config.yaml
train_examples: 26041
activation: "geglu"
mlp_ratio: 2.67
num_experts: 32
expert_mlp_ratio: 0.25
subsampling: 4
optimizer: "soap"
beta2: 0.95
shampoo_beta: 0.95
precondition_frequency: 16
max_precond_dim: 512
ema_decay: 0.995
warmup_steps: 120
adamw_weight_decay_other_params: 0
Rows from block 4 of a small CTC audio transcriber, named by matrix and row number. Rows with one number belong to one neuron. Each number is 50 + 10 x the weight over its row's rms, rounded and kept within 0 to 99. All counts start at 0. After the name is the row's rms in percent of the matrix's.
Before each neuron's rows are labels from the 100 clips, of 14848, where the neuron reaches its largest size: "top examples" is what is common among them; "loudest" is the band of the loudest frequency at the time of the peak. Only what is clearly more common there than usual is listed. The data: short read English sentences (LibriTTS-R).
# gate: MLP gate (model.blocks.4.mlp.gate.weight, 512x192), inputs 144-191
# fc1: MLP up (model.blocks.4.mlp.fc1.weight, 512x192), inputs 144-191
# fc2: MLP down (model.blocks.4.mlp.fc2.weight, 192x512, transposed), outputs 144-191

top examples: the word "yes"
loudest: 250 to 500 Hz
gate.210 101:39 29 39 44 40 48 39 52 44 62 51 59 36 57 55 32 59 45 45 39 36 50 56 56 46 48 52 49 59 65 36 51 49 40 55 42 55 51 38 43 39 44 50 68 53 55 59 48
fc1.210 098:47 44 49 49 53 60 54 58 38 61 48 50 37 53 36 50 59 62 27 37 42 60 56 53 48 31 49 63 23 48 48 56 60 42 62 66 52 39 55 58 30 48 41 60 46 53 64 49
fc2.210 104:54 56 36 66 23 58 47 52 46 50 62 46 58 48 45 30 65 47 42 63 43 52 61 44 52 58 53 50 36 42 57 58 37 61 42 49 56 51 58 48 38 52 33 42 57 57 55 42

top examples: the word "she"
loudest: 250 to 500 Hz
gate.480 095:58 58 53 51 63 35 46 47 40 48 53 37 39 64 42 44 48 63 64 41 59 50 53 45 50 46 32 54 56 38 50 45 25 52 43 53 63 48 50 40 42 50 38 42 46 35 58 51
fc1.480 103:59 52 51 45 57 54 49 53 56 56 48 49 55 47 38 48 51 49 48 29 49 48 42 44 57 48 54 61 53 27 40 40 53 42 41 62 54 54 57 57 44 55 32 48 47 52 47 54
fc2.480 100:45 69 42 65 52 56 52 71 52 30 50 44 68 48 53 64 37 44 54 54 61 36 53 53 64 40 56 51 47 62 59 61 50 60 58 39 52 52 46 53 59 57 53 69 66 47 49 44

top examples: the word "you"; the word "i"
loudest: 250 to 500 Hz
gate.487 094:64 53 63 55 50 59 51 47 52 66 64 48 62 50 49 49 46 42 36 37 47 56 54 75 60 59 48 39 50 51 52 48 53 45 38 27 67 48 41 43 42 40 49 55 60 56 43 37
fc1.487 094:47 56 28 39 62 44 62 52 46 51 54 51 55 51 45 40 65 70 64 52 33 46 65 29 59 37 52 49 38 56 57 54 43 57 68 61 51 37 47 37 41 68 49 53 72 53 42 58
fc2.487 098:44 55 57 50 53 39 48 50 58 43 42 52 49 40 63 47 45 60 51 46 56 54 31 52 57 60 63 40 66 51 50 67 39 58 31 45 59 49 50 45 40 49 38 47 43 56 52 42

top examples: the word "back"
loudest: 500 to 1000 Hz
gate.239 093:49 53 39 58 36 51 69 54 43 37 51 63 60 57 49 52 61 66 47 24 57 62 49 50 54 54 47 44 62 55 55 62 39 62 45 48 50 38 63 57 52 43 53 51 56 56 31 39
fc1.239 092:36 42 47 47 64 36 44 63 46 42 61 48 35 33 53 57 53 53 52 67 47 49 30 49 49 54 43 48 50 38 45 47 59 42 41 62 69 51 41 25 56 35 48 53 56 45 66 51
fc2.239 101:53 63 54 50 49 44 31 41 54 49 53 67 35 49 56 57 46 41 38 44 48 41 52 49 29 52 35 66 51 59 48 73 26 47 41 61 32 54 59 59 53 32 44 57 48 38 41 55

top examples: the word "you"; the word "he"
loudest: 250 to 500 Hz
gate.4 095:40 44 40 50 35 45 64 54 50 39 57 67 54 54 44 51 48 35 40 43 51 57 63 48 44 74 54 32 43 33 50 59 62 52 53 43 32 49 47 18 57 65 63 53 36 57 57 44
fc1.4 102:58 55 52 34 56 55 39 59 46 58 42 41 70 44 42 60 44 55 60 43 42 48 61 46 60 62 48 59 42 50 55 40 43 44 57 58 68 40 43 54 56 48 42 50 61 35 66 37
fc2.4 093:38 46 60 71 36 35 43 47 65 44 57 40 47 57 47 52 56 34 51 56 32 34 31 54 47 54 54 38 52 62 53 57 44 50 39 52 57 60 51 53 61 37 41 71 51 65 49 53

top examples: voice: male; the word "his"; the word "he"
loudest: 4000 to 8000 Hz
gate.446 096:55 48 42 63 51 54 57 62 57 47 54 64 67 45 50 62 48 48 55 42 62 39 76 52 48 38 55 47 45 41 49 61 41 61 48 48 49 41 47 41 58 46 54 43 52 56 52 33
fc1.446 103:35 33 51 56 55 56 53 57 40 36 37 65 59 63 67 59 59 28 61 44 68 37 61 56 34 54 55 49 50 49 42 43 50 34 49 30 52 37 63 60 47 48 47 37 43 41 74 29
fc2.446 103:63 39 45 32 53 51 51 61 63 45 55 53 39 51 46 37 60 52 47 49 56 55 63 59 58 28 46 52 30 54 55 67 50 51 50 66 54 44 46 49 59 24 61 57 64 50 52 49

top examples: the word "do"
loudest: 250 to 500 Hz
gate.170 105:59 40 46 57 64 47 47 32 47 38 57 49 64 55 54 37 70 34 45 42 52 47 50 56 44 58 38 37 25 45 75 46 48 46 38 52 48 40 52 77 31 57 55 74 39 47 57 31
fc1.170 105:63 53 46 55 47 45 48 36 48 55 62 53 55 46 54 54 74 47 45 65 61 34 46 49 63 35 32 67 53 60 54 53 51 48 70 43 39 57 56 51 61 61 63 63 40 31 60 40
fc2.170 089:51 52 32 47 48 53 37 57 58 33 50 41 75 40 67 50 46 67 34 47 43 46 46 50 44 46 38 36 39 54 40 45 52 32 37 61 52 52 50 52 43 57 34 36 52 52 53 50

top examples: the word "of"; the word "a"
loudest: 250 to 500 Hz
gate.484 105:56 46 32 56 43 53 52 32 45 49 50 63 48 56 44 59 35 40 42 48 47 53 45 56 51 63 50 62 64 48 34 43 58 43 56 52 41 51 51 61 37 44 47 60 72 34 29 36
fc1.484 096:45 48 42 66 33 58 69 39 59 48 27 44 48 67 51 56 38 41 46 57 47 52 53 36 50 36 47 58 72 27 35 54 36 39 49 68 47 65 37 53 43 41 56 58 63 56 63 40
fc2.484 102:54 61 60 54 50 33 44 66 33 43 58 22 48 45 62 50 42 47 57 47 53 63 49 36 70 45 47 39 53 50 67 45 26 53 60 60 48 49 40 33 60 58 23 43 38 52 58 56

top examples: the word "she"
loudest: 2000 to 4000 Hz
gate.108 097:59 52 46 67 45 36 44 62 57 45 51 35 46 44 45 37 42 34 43 41 42 56 31 49 42 57 47 36 41 56 35 44 54 48 43 40 57 66 46 52 47 48 58 46 39 35 40 37
fc1.108 098:55 61 56 75 47 47 32 59 52 60 46 38 45 46 68 34 39 53 54 58 65 61 44 61 63 51 37 49 43 40 54 47 29 46 53 37 61 68 49 60 37 44 53 40 33 59 49 45
fc2.108 093:38 30 65 67 52 38 42 49 46 39 46 38 50 50 29 38 56 57 40 42 43 48 49 42 42 40 50 35 53 49 60 43 52 49 51 39 56 28 37 60 62 60 27 60 45 52 54 60

top examples: the word "i"
loudest: 500 to 1000 Hz
gate.262 108:48 68 30 63 29 63 44 58 53 49 51 43 46 40 44 67 62 54 35 67 33 45 40 51 56 63 51 37 60 41 49 70 29 68 41 49 56 39 34 35 48 54 57 51 44 58 56 57
fc1.262 107:54 41 52 51 73 27 54 54 40 61 30 54 51 49 36 36 51 37 49 26 32 62 63 38 52 48 36 49 30 44 46 50 71 46 50 39 46 54 47 46 40 52 46 55 50 48 41 48
fc2.262 103:42 50 40 37 29 48 41 47 35 23 50 38 39 51 59 65 43 54 20 56 58 45 29 52 50 41 54 56 52 43 61 38 20 52 43 44 52 58 44 42 62 49 65 51 43 45 42 57

top examples: the word "yes"
loudest: 250 to 500 Hz
gate.244 098:54 34 33 43 64 60 26 42 50 49 62 44 26 41 48 49 52 54 52 62 51 47 40 66 40 47 49 38 45 58 57 59 49 32 51 50 42 74 55 48 52 62 44 57 49 72 73 67
fc1.244 105:57 70 60 50 45 57 51 60 57 60 30 39 57 46 69 55 30 54 49 47 58 46 53 47 47 51 60 55 47 49 56 51 58 53 36 47 73 57 55 42 59 49 52 43 68 56 58 59
fc2.244 102:49 65 61 39 53 60 50 39 58 28 40 54 61 50 41 42 59 44 70 66 62 43 50 37 54 44 57 46 37 38 44 38 35 60 46 61 53 56 47 54 56 51 40 53 57 55 45 45

top examples: voice: male
loudest: 250 to 500 Hz
gate.292 096:69 49 65 38 43 56 39 46 57 50 49 52 41 37 53 61 50 48 51 45 50 41 43 68 29 46 38 34 50 40 52 32 42 65 37 55 64 46 41 70 72 38 58 64 46 32 63 50
fc1.292 095:57 74 40 44 41 48 37 46 53 58 42 25 56 27 58 34 48 57 53 53 51 60 52 46 55 44 41 51 45 41 54 48 50 61 58 46 54 73 28 37 36 46 56 42 55 61 52 55
fc2.292 100:35 45 32 66 29 66 51 55 54 43 71 62 51 54 46 71 61 57 44 35 41 59 44 35 53 74 55 57 60 52 53 43 53 35 58 67 51 35 68 44 46 42 63 50 60 56 39 42

top examples: voice: male
loudest: 4000 to 8000 Hz
gate.275 097:51 47 35 47 63 70 46 38 76 51 49 63 59 54 69 49 43 34 69 41 55 62 50 28 49 67 38 54 62 51 53 45 44 57 52 52 43 55 63 69 34 44 54 50 35 53 45 54
fc1.275 101:41 66 63 51 45 59 47 31 56 53 53 59 53 38 46 53 54 59 39 67 58 36 35 51 36 40 67 45 64 45 44 34 50 53 41 51 44 40 36 41 44 58 63 31 57 53 67 32
fc2.275 098:47 44 50 41 62 55 49 44 38 54 54 58 61 46 51 56 47 41 48 61 26 59 50 69 52 50 30 46 55 51 59 47 46 59 67 50 58 52 54 41 65 39 37 46 54 55 47 49

top examples: the word "of"
loudest: 2000 to 4000 Hz
gate.303 100:49 65 53 52 53 44 55 57 33 65 39 56 42 42 50 58 51 49 33 44 34 53 41 63 58 40 37 45 47 46 44 49 28 58 28 58 66 46 37 59 51 32 50 48 63 38 46 42
fc1.303 107:42 59 51 41 49 57 40 51 45 58 52 42 55 39 28 58 48 37 45 45 44 68 53 59 59 61 51 60 44 56 46 69 61 48 57 59 55 55 34 55 38 20 46 46 67 56 49 50
fc2.303 107:59 48 57 31 49 52 54 41 50 50 63 69 51 47 61 39 48 49 43 46 51 43 40 42 52 73 29 59 59 49 51 49 39 51 66 51 53 23 43 48 57 52 69 53 74 53 46 53

top examples: the word "you"
loudest: 2000 to 4000 Hz
gate.120 093:40 40 45 44 50 63 63 44 46 63 61 54 65 59 56 65 51 47 55 55 48 49 48 51 50 46 26 47 58 44 65 50 59 60 34 51 56 48 40 61 38 53 29 31 58 57 61 52
fc1.120 098:46 52 52 52 32 44 45 58 35 58 45 50 57 26 55 29 44 52 51 62 43 72 53 44 49 64 58 55 54 41 44 48 54 57 49 49 51 35 43 47 44 48 53 30 56 50 42 56
fc2.120 101:52 39 33 54 40 75 62 40 53 59 53 45 55 68 47 43 46 56 57 44 50 58 46 67 54 38 44 67 54 52 38 53 67 41 42 47 37 31 64 63 53 57 45 49 50 57 68 57

top examples: the word "yes"
loudest: 250 to 500 Hz
gate.426 097:46 43 29 51 51 54 56 24 50 58 24 43 55 39 50 39 58 61 38 44 33 60 56 60 31 56 47 38 45 59 67 50 42 47 29 71 31 53 62 49 38 57 54 36 56 44 55 42
fc1.426 095:46 53 35 45 55 47 48 65 50 38 54 54 50 48 54 51 38 36 56 72 45 50 24 64 65 47 66 53 40 53 30 53 41 54 34 50 52 55 27 55 61 53 46 52 48 48 61 48
fc2.426 098:56 56 55 65 53 63 42 44 50 61 46 51 62 62 49 52 40 56 52 32 33 29 55 46 58 67 51 40 70 59 36 67 51 52 59 49 43 61 47 54 50 44 44 65 61 45 37 54

top examples: the word "i"; the word "was"
loudest: 500 to 1000 Hz
gate.335 102:48 44 80 49 41 70 45 55 40 51 51 42 51 58 60 41 50 46 40 48 55 59 58 49 55 59 45 43 46 70 52 46 54 52 66 43 66 52 39 42 52 53 46 44 60 64 49 32
fc1.335 104:49 49 39 52 46 45 35 49 39 58 44 49 39 47 58 59 44 70 43 46 15 34 47 63 54 45 61 64 48 50 61 53 45 64 45 51 52 54 56 63 44 40 55 40 46 60 60 49
fc2.335 098:40 41 55 58 63 52 59 55 28 67 50 76 45 34 34 33 58 62 67 61 66 49 46 47 42 52 50 54 62 35 56 63 56 46 44 47 48 60 41 41 32 41 57 55 44 57 56 58

top examples: the word "she"
loudest: 250 to 500 Hz
gate.486 099:46 55 44 77 58 69 53 56 41 47 34 52 58 72 28 61 62 57 50 51 56 45 67 47 64 56 67 39 54 36 49 45 46 58 44 69 46 73 59 42 45 63 37 45 56 54 46 49
fc1.486 098:52 37 70 57 42 69 46 40 53 33 60 56 44 39 70 37 54 43 51 45 68 41 49 71 52 55 52 44 33 40 71 54 41 59 32 59 72 55 46 64 46 49 64 69 48 39 48 52
fc2.486 105:56 54 54 46 38 18 49 63 45 47 65 59 58 51 41 62 48 49 59 46 40 49 41 40 54 50 54 55 61 43 55 67 40 46 68 46 37 50 48 64 60 36 59 53 76 53 61 57

top examples: the word "you"
loudest: 250 to 500 Hz
gate.232 099:48 65 37 45 30 41 29 61 43 62 57 69 53 57 48 53 51 40 49 55 41 52 33 58 46 38 62 52 43 70 70 44 31 54 56 31 50 42 52 52 63 46 45 52 50 39 44 51
fc1.232 097:70 42 58 61 52 51 49 56 61 51 65 56 50 53 52 61 41 53 56 66 55 52 45 36 44 41 37 58 56 66 23 63 34 57 60 64 53 49 28 53 41 55 56 31 45 41 47 51
fc2.232 098:34 44 52 54 57 35 58 47 63 28 53 54 54 43 65 41 54 54 65 59 57 67 48 48 34 54 63 40 52 58 55 47 63 55 38 33 54 62 49 65 52 44 61 52 57 62 61 59

top examples: the word "i"
loudest: 500 to 1000 Hz
gate.251 106:32 57 46 56 57 72 49 51 40 67 39 51 54 61 41 48 60 68 40 59 51 59 64 47 47 56 53 51 55 51 64 46 65 57 38 39 51 50 36 65 46 57 46 54 49 54 52 31
fc1.251 110:39 50 67 48 36 59 58 53 51 48 54 50 47 41 63 31 53 49 49 63 67 46 57 60 46 56 31 56 54 67 49 47 42 63 35 47 64 51 39 44 56 29 49 71 50 60 53 46
fc2.251 104:71 32 53 57 55 51 47 51 55 52 57 52 50 35 44 52 47 57 40 57 44 48 59 54 45 48 57 42 42 33 46 63 55 47 68 48 35 34 51 49 36 36 46 69 58 51 48 56

top examples: the word "i"
loudest: 500 to 1000 Hz; 250 to 500 Hz
gate.14 105:59 54 57 41 52 52 42 33 47 50 55 38 45 56 60 48 32 45 57 53 68 39 46 61 39 57 49 49 33 22 50 37 51 45 47 54 52 56 31 34 53 51 55 39 58 67 40 50
fc1.14 098:43 50 51 59 32 63 53 42 41 67 66 36 34 60 61 50 61 50 57 51 59 61 77 40 51 58 48 57 37 27 65 43 63 61 43 52 58 48 44 45 50 62 50 47 52 57 43 40
fc2.14 101:50 58 43 69 54 22 62 33 62 46 60 47 49 41 46 41 60 41 65 40 34 50 50 36 29 73 43 43 66 70 38 60 48 67 37 45 49 52 49 46 54 45 38 61 50 35 53 66

top examples: the word "you"; the word "speak"
loudest: 250 to 500 Hz
gate.316 102:44 65 62 42 33 44 50 43 44 44 53 44 60 44 50 54 59 46 49 41 52 45 37 48 45 39 51 52 56 50 36 31 43 76 52 63 35 45 61 36 63 56 47 36 62 42 42 46
fc1.316 101:51 63 35 40 56 43 56 54 46 48 48 62 39 53 53 40 39 46 73 52 68 22 40 52 57 52 42 61 36 55 54 32 57 52 59 51 54 44 29 30 42 64 49 48 55 33 48 70
fc2.316 112:47 49 53 52 51 46 39 53 59 46 50 46 72 45 56 39 55 59 34 49 44 56 61 43 44 26 44 59 54 62 48 44 54 60 55 54 45 58 54 61 66 51 49 63 52 34 45 49

top examples: voice: male
loudest: 250 to 500 Hz
gate.234 104:57 47 33 52 48 50 58 50 58 51 57 43 46 37 45 41 46 51 46 42 52 40 33 55 45 50 45 33 48 58 35 46 54 56 41 65 54 58 60 57 50 48 37 48 55 65 58 46
fc1.234 102:41 54 42 88 46 40 54 49 40 57 46 61 46 46 50 40 49 46 30 38 40 48 57 64 59 40 41 54 48 50 42 44 44 54 63 62 54 55 51 29 40 62 45 45 52 59 53 41
fc2.234 110:39 48 53 45 63 56 52 55 44 50 51 40 60 31 63 62 64 68 50 31 48 43 43 63 28 53 33 63 68 60 67 49 57 58 47 53 43 68 43 52 61 39 31 45 52 36 52 63

top examples: the word "do"; text has "what"
loudest: 250 to 500 Hz
gate.508 092:64 57 53 44 52 65 53 43 43 56 55 58 53 32 69 58 59 50 59 61 52 65 38 48 39 52 47 49 47 63 35 42 52 45 37 48 34 52 53 61 33 51 47 57 31 48 56 54
fc1.508 105:44 48 44 64 51 35 52 41 56 39 40 36 32 47 49 35 56 45 48 41 55 45 47 38 60 44 66 48 58 39 59 56 51 41 56 41 56 28 59 35 55 71 59 46 62 51 49 44
fc2.508 102:44 57 50 50 38 56 38 56 42 63 29 51 63 43 77 84 39 58 63 45 32 48 41 38 36 49 53 53 46 59 59 54 34 59 49 47 43 63 54 47 43 42 62 59 48 41 38 62

top examples: the word "of"
loudest: 1000 to 2000 Hz
gate.243 103:34 63 51 48 48 42 39 44 74 46 46 37 69 33 56 44 43 57 32 50 48 31 59 44 52 51 40 51 66 58 59 40 48 56 52 56 54 50 57 50 69 43 58 30 41 49 48 51
fc1.243 096:76 56 51 53 38 48 50 56 51 47 64 69 39 60 67 55 28 65 41 40 37 47 49 52 36 44 48 42 43 61 36 45 40 58 64 62 59 59 52 33 57 48 48 59 43 74 61 81
fc2.243 097:21 43 62 62 50 61 63 64 45 55 55 38 57 54 68 37 57 45 62 49 55 53 38 60 53 71 39 49 34 41 46 61 64 33 50 56 42 29 56 69 46 41 51 50 55 49 45 38

top examples: voice: male
loudest: 500 to 1000 Hz
gate.211 103:66 63 58 51 55 46 44 47 47 34 52 52 39 32 53 42 47 39 53 35 54 45 55 56 47 63 52 38 45 65 65 49 52 32 49 62 46 28 50 30 50 36 50 56 56 43 58 55
fc1.211 105:69 41 54 41 45 64 45 57 41 38 67 47 34 59 42 51 47 60 41 43 53 49 69 48 37 50 38 28 38 57 40 45 56 54 39 49 35 44 47 47 41 39 57 55 58 53 45 47
fc2.211 096:40 52 58 54 37 43 56 29 45 55 29 57 52 43 57 58 41 50 54 44 64 54 50 39 67 61 44 59 62 67 40 44 66 52 60 42 46 45 59 55 49 43 46 44 48 47 66 34

top examples: the word "i"
loudest: 500 to 1000 Hz
gate.406 099:55 57 66 49 41 49 63 56 44 44 41 55 61 46 55 37 60 52 60 52 43 54 45 53 53 62 49 59 49 62 57 30 47 49 42 30 58 44 44 50 52 53 40 44 35 56 50 51
fc1.406 103:32 36 53 51 51 55 51 62 58 60 50 51 59 56 57 41 42 27 27 45 51 56 52 53 57 56 34 47 68 44 56 57 56 50 53 46 57 56 41 45 51 46 57 34 27 40 49 60
fc2.406 100:61 54 55 40 35 54 47 62 43 52 33 35 42 61 48 63 44 46 39 40 43 36 58 44 42 43 42 41 49 47 53 27 37 57 42 61 53 63 45 50 56 43 35 57 46 62 48 43

top examples: the word "i"
loudest: 250 to 500 Hz
gate.245 100:48 55 52 40 48 54 52 33 32 48 55 67 54 67 51 33 63 51 51 42 55 40 29 36 65 41 48 57 62 44 61 40 59 54 43 39 40 38 51 40 60 51 47 34 45 61 45 48
fc1.245 105:41 54 53 44 49 45 34 38 43 50 46 57 51 64 39 38 49 50 74 35 50 37 45 61 65 37 54 50 58 66 41 50 48 57 45 53 48 51 38 59 76 38 56 52 23 44 53 59
fc2.245 093:50 56 40 50 51 39 88 42 47 62 49 65 41 47 42 77 58 40 40 39 53 66 66 40 59 52 44 46 49 35 54 48 41 37 50 55 71 59 46 44 49 33 51 72 54 44 57 57

top examples: the word "yes"
loudest: 250 to 500 Hz
gate.304 108:50 60 33 54 51 29 51 42 44 64 49 42 46 44 55 46 56 43 74 58 43 39 58 59 36 49 41 51 49 39 61 50 54 45 50 61 48 52 39 31 45 64 31 57 45 44 57 43
fc1.304 107:47 46 48 51 70 46 47 47 41 59 45 52 38 53 48 43 49 52 64 59 54 51 41 57 28 45 39 40 48 59 57 40 50 50 60 52 43 62 37 32 54 58 29 37 18 54 53 45
fc2.304 105:37 69 54 38 49 40 40 47 54 68 54 68 60 63 34 60 38 45 62 62 58 44 53 47 52 58 68 64 71 64 53 56 42 53 59 64 27 49 40 47 40 50 60 61 49 55 36 59

top examples: voice: male; the word "was"
loudest: 250 to 500 Hz
gate.408 102:60 52 40 54 54 41 64 52 44 48 49 62 51 61 63 51 36 42 44 41 46 26 66 41 54 46 51 39 36 76 64 42 47 62 71 46 59 43 55 38 51 46 43 50 45 40 57 41
fc1.408 103:61 53 46 36 38 51 37 47 64 54 39 37 55 41 40 51 73 56 55 49 48 38 46 69 37 58 50 52 63 49 57 51 38 47 47 36 37 45 48 60 56 64 49 63 59 52 48 24
fc2.408 098:37 46 43 56 49 44 55 61 57 40 63 56 42 30 52 31 40 53 48 37 43 43 58 44 57 41 38 40 37 45 30 39 51 38 65 57 51 57 45 42 21 51 55 48 47 53 68 58

top examples: voice: male
loudest: 250 to 500 Hz
gate.187 099:43 51 53 64 63 50 43 46 53 57 45 40 75 55 62 61 52 48 68 43 64 38 43 66 43 46 61 39 44 57 55 55 70 47 56 51 40 54 56 45 47 48 62 68 52 44 40 31
fc1.187 091:60 51 36 70 41 56 46 64 60 59 45 42 52 52 45 53 38 45 36 49 44 68 56 32 54 46 45 62 65 47 46 48 39 65 32 44 43 40 49 47 55 52 44 43 52 41 54 46
fc2.187 096:34 36 73 64 60 37 41 50 32 50 40 54 61 48 55 52 35 47 65 46 39 33 41 61 49 78 49 49 34 44 51 49 44 46 55 46 67 51 49 59 34 54 53 62 49 44 47 68

top examples: the word "i"
loudest: 500 to 1000 Hz
gate.151 101:54 67 63 73 53 42 39 38 55 53 63 47 59 63 47 44 75 26 51 52 47 47 53 40 59 58 48 47 64 54 69 48 56 63 57 62 53 50 45 64 53 48 45 38 57 57 50 44
fc1.151 100:51 47 52 59 43 60 49 50 58 51 39 61 49 28 62 39 67 45 57 46 46 52 44 48 54 51 50 49 69 54 44 48 38 46 52 51 38 38 50 63 50 42 60 51 59 54 41 62
fc2.151 105:61 61 40 51 40 31 25 45 52 48 52 60 43 36 45 42 47 48 49 39 56 42 39 39 21 54 46 46 42 71 55 49 43 52 51 32 56 47 59 18 42 52 58 55 42 58 69 56

top examples: the word "yes"
loudest: 250 to 500 Hz
gate.217 108:43 38 48 48 53 47 48 44 59 59 53 60 37 52 42 58 56 55 50 50 53 45 58 66 52 45 44 51 44 53 63 59 40 46 52 60 58 43 56 43 32 43 41 53 54 61 40 61
fc1.217 110:42 65 47 64 47 33 33 59 49 41 53 62 47 43 57 55 53 44 44 45 48 46 56 66 54 51 56 50 49 59 43 68 68 48 50 56 43 40 54 54 52 49 46 34 41 35 47 49
fc2.217 100:60 54 50 50 49 72 67 57 48 47 47 49 43 51 54 38 62 29 65 60 53 36 57 34 64 59 47 53 53 51 53 48 68 44 47 58 62 47 52 45 68 66 52 47 65 52 47 33

top examples: the word "you"; the word "do"
loudest: 250 to 500 Hz
gate.506 099:59 58 36 45 48 52 44 53 54 60 41 60 43 51 48 38 49 47 56 21 57 45 44 51 44 47 64 34 37 52 52 55 40 63 34 48 65 62 43 51 64 47 63 37 40 51 32 49
fc1.506 098:56 47 20 62 59 56 59 45 39 65 43 55 54 50 47 47 77 53 52 38 63 63 38 54 54 49 51 39 42 42 48 30 35 59 39 35 44 63 60 60 55 60 42 52 42 42 46 39
fc2.506 100:51 47 40 71 40 62 67 53 53 48 54 41 40 39 49 56 67 57 41 43 47 33 54 51 31 74 54 60 51 26 49 68 54 58 52 26 48 46 44 48 30 53 39 41 48 53 67 40

top examples: the word "came"
loudest: 2000 to 4000 Hz
gate.175 100:45 48 37 69 70 44 56 69 47 48 54 44 41 49 50 48 60 74 63 56 47 67 37 48 39 35 48 59 61 59 53 45 43 49 66 45 57 62 51 33 51 47 40 50 57 31 27 47
fc1.175 092:52 59 47 44 53 53 66 38 46 67 46 38 37 51 80 50 48 45 59 65 54 48 34 49 54 54 48 34 57 40 61 38 51 44 47 40 40 47 53 34 40 57 67 60 40 32 46 34
fc2.175 105:40 61 44 65 65 62 53 59 62 40 54 58 51 60 50 56 47 63 69 70 40 47 53 48 54 51 58 46 42 43 64 42 65 47 45 43 36 49 42 51 52 50 51 56 47 34 42 47

top examples: the word "back"
loudest: 500 to 1000 Hz
gate.66 097:56 56 57 43 48 47 83 43 37 76 48 50 48 65 55 39 55 52 49 46 62 56 67 42 49 64 54 46 44 42 56 46 51 53 56 51 60 47 40 55 66 68 64 48 58 38 54 41
fc1.66 105:48 56 63 52 36 52 42 47 58 35 65 68 38 39 46 73 67 57 53 85 32 69 45 54 51 47 44 46 42 62 57 64 39 66 45 41 44 40 69 48 55 54 40 65 41 57 49 41
fc2.66 108:34 60 43 47 60 50 44 41 54 45 39 62 38 50 36 53 55 42 48 34 54 34 57 40 38 67 43 63 38 52 44 53 42 51 53 67 58 59 34 60 30 54 54 43 50 59 59 41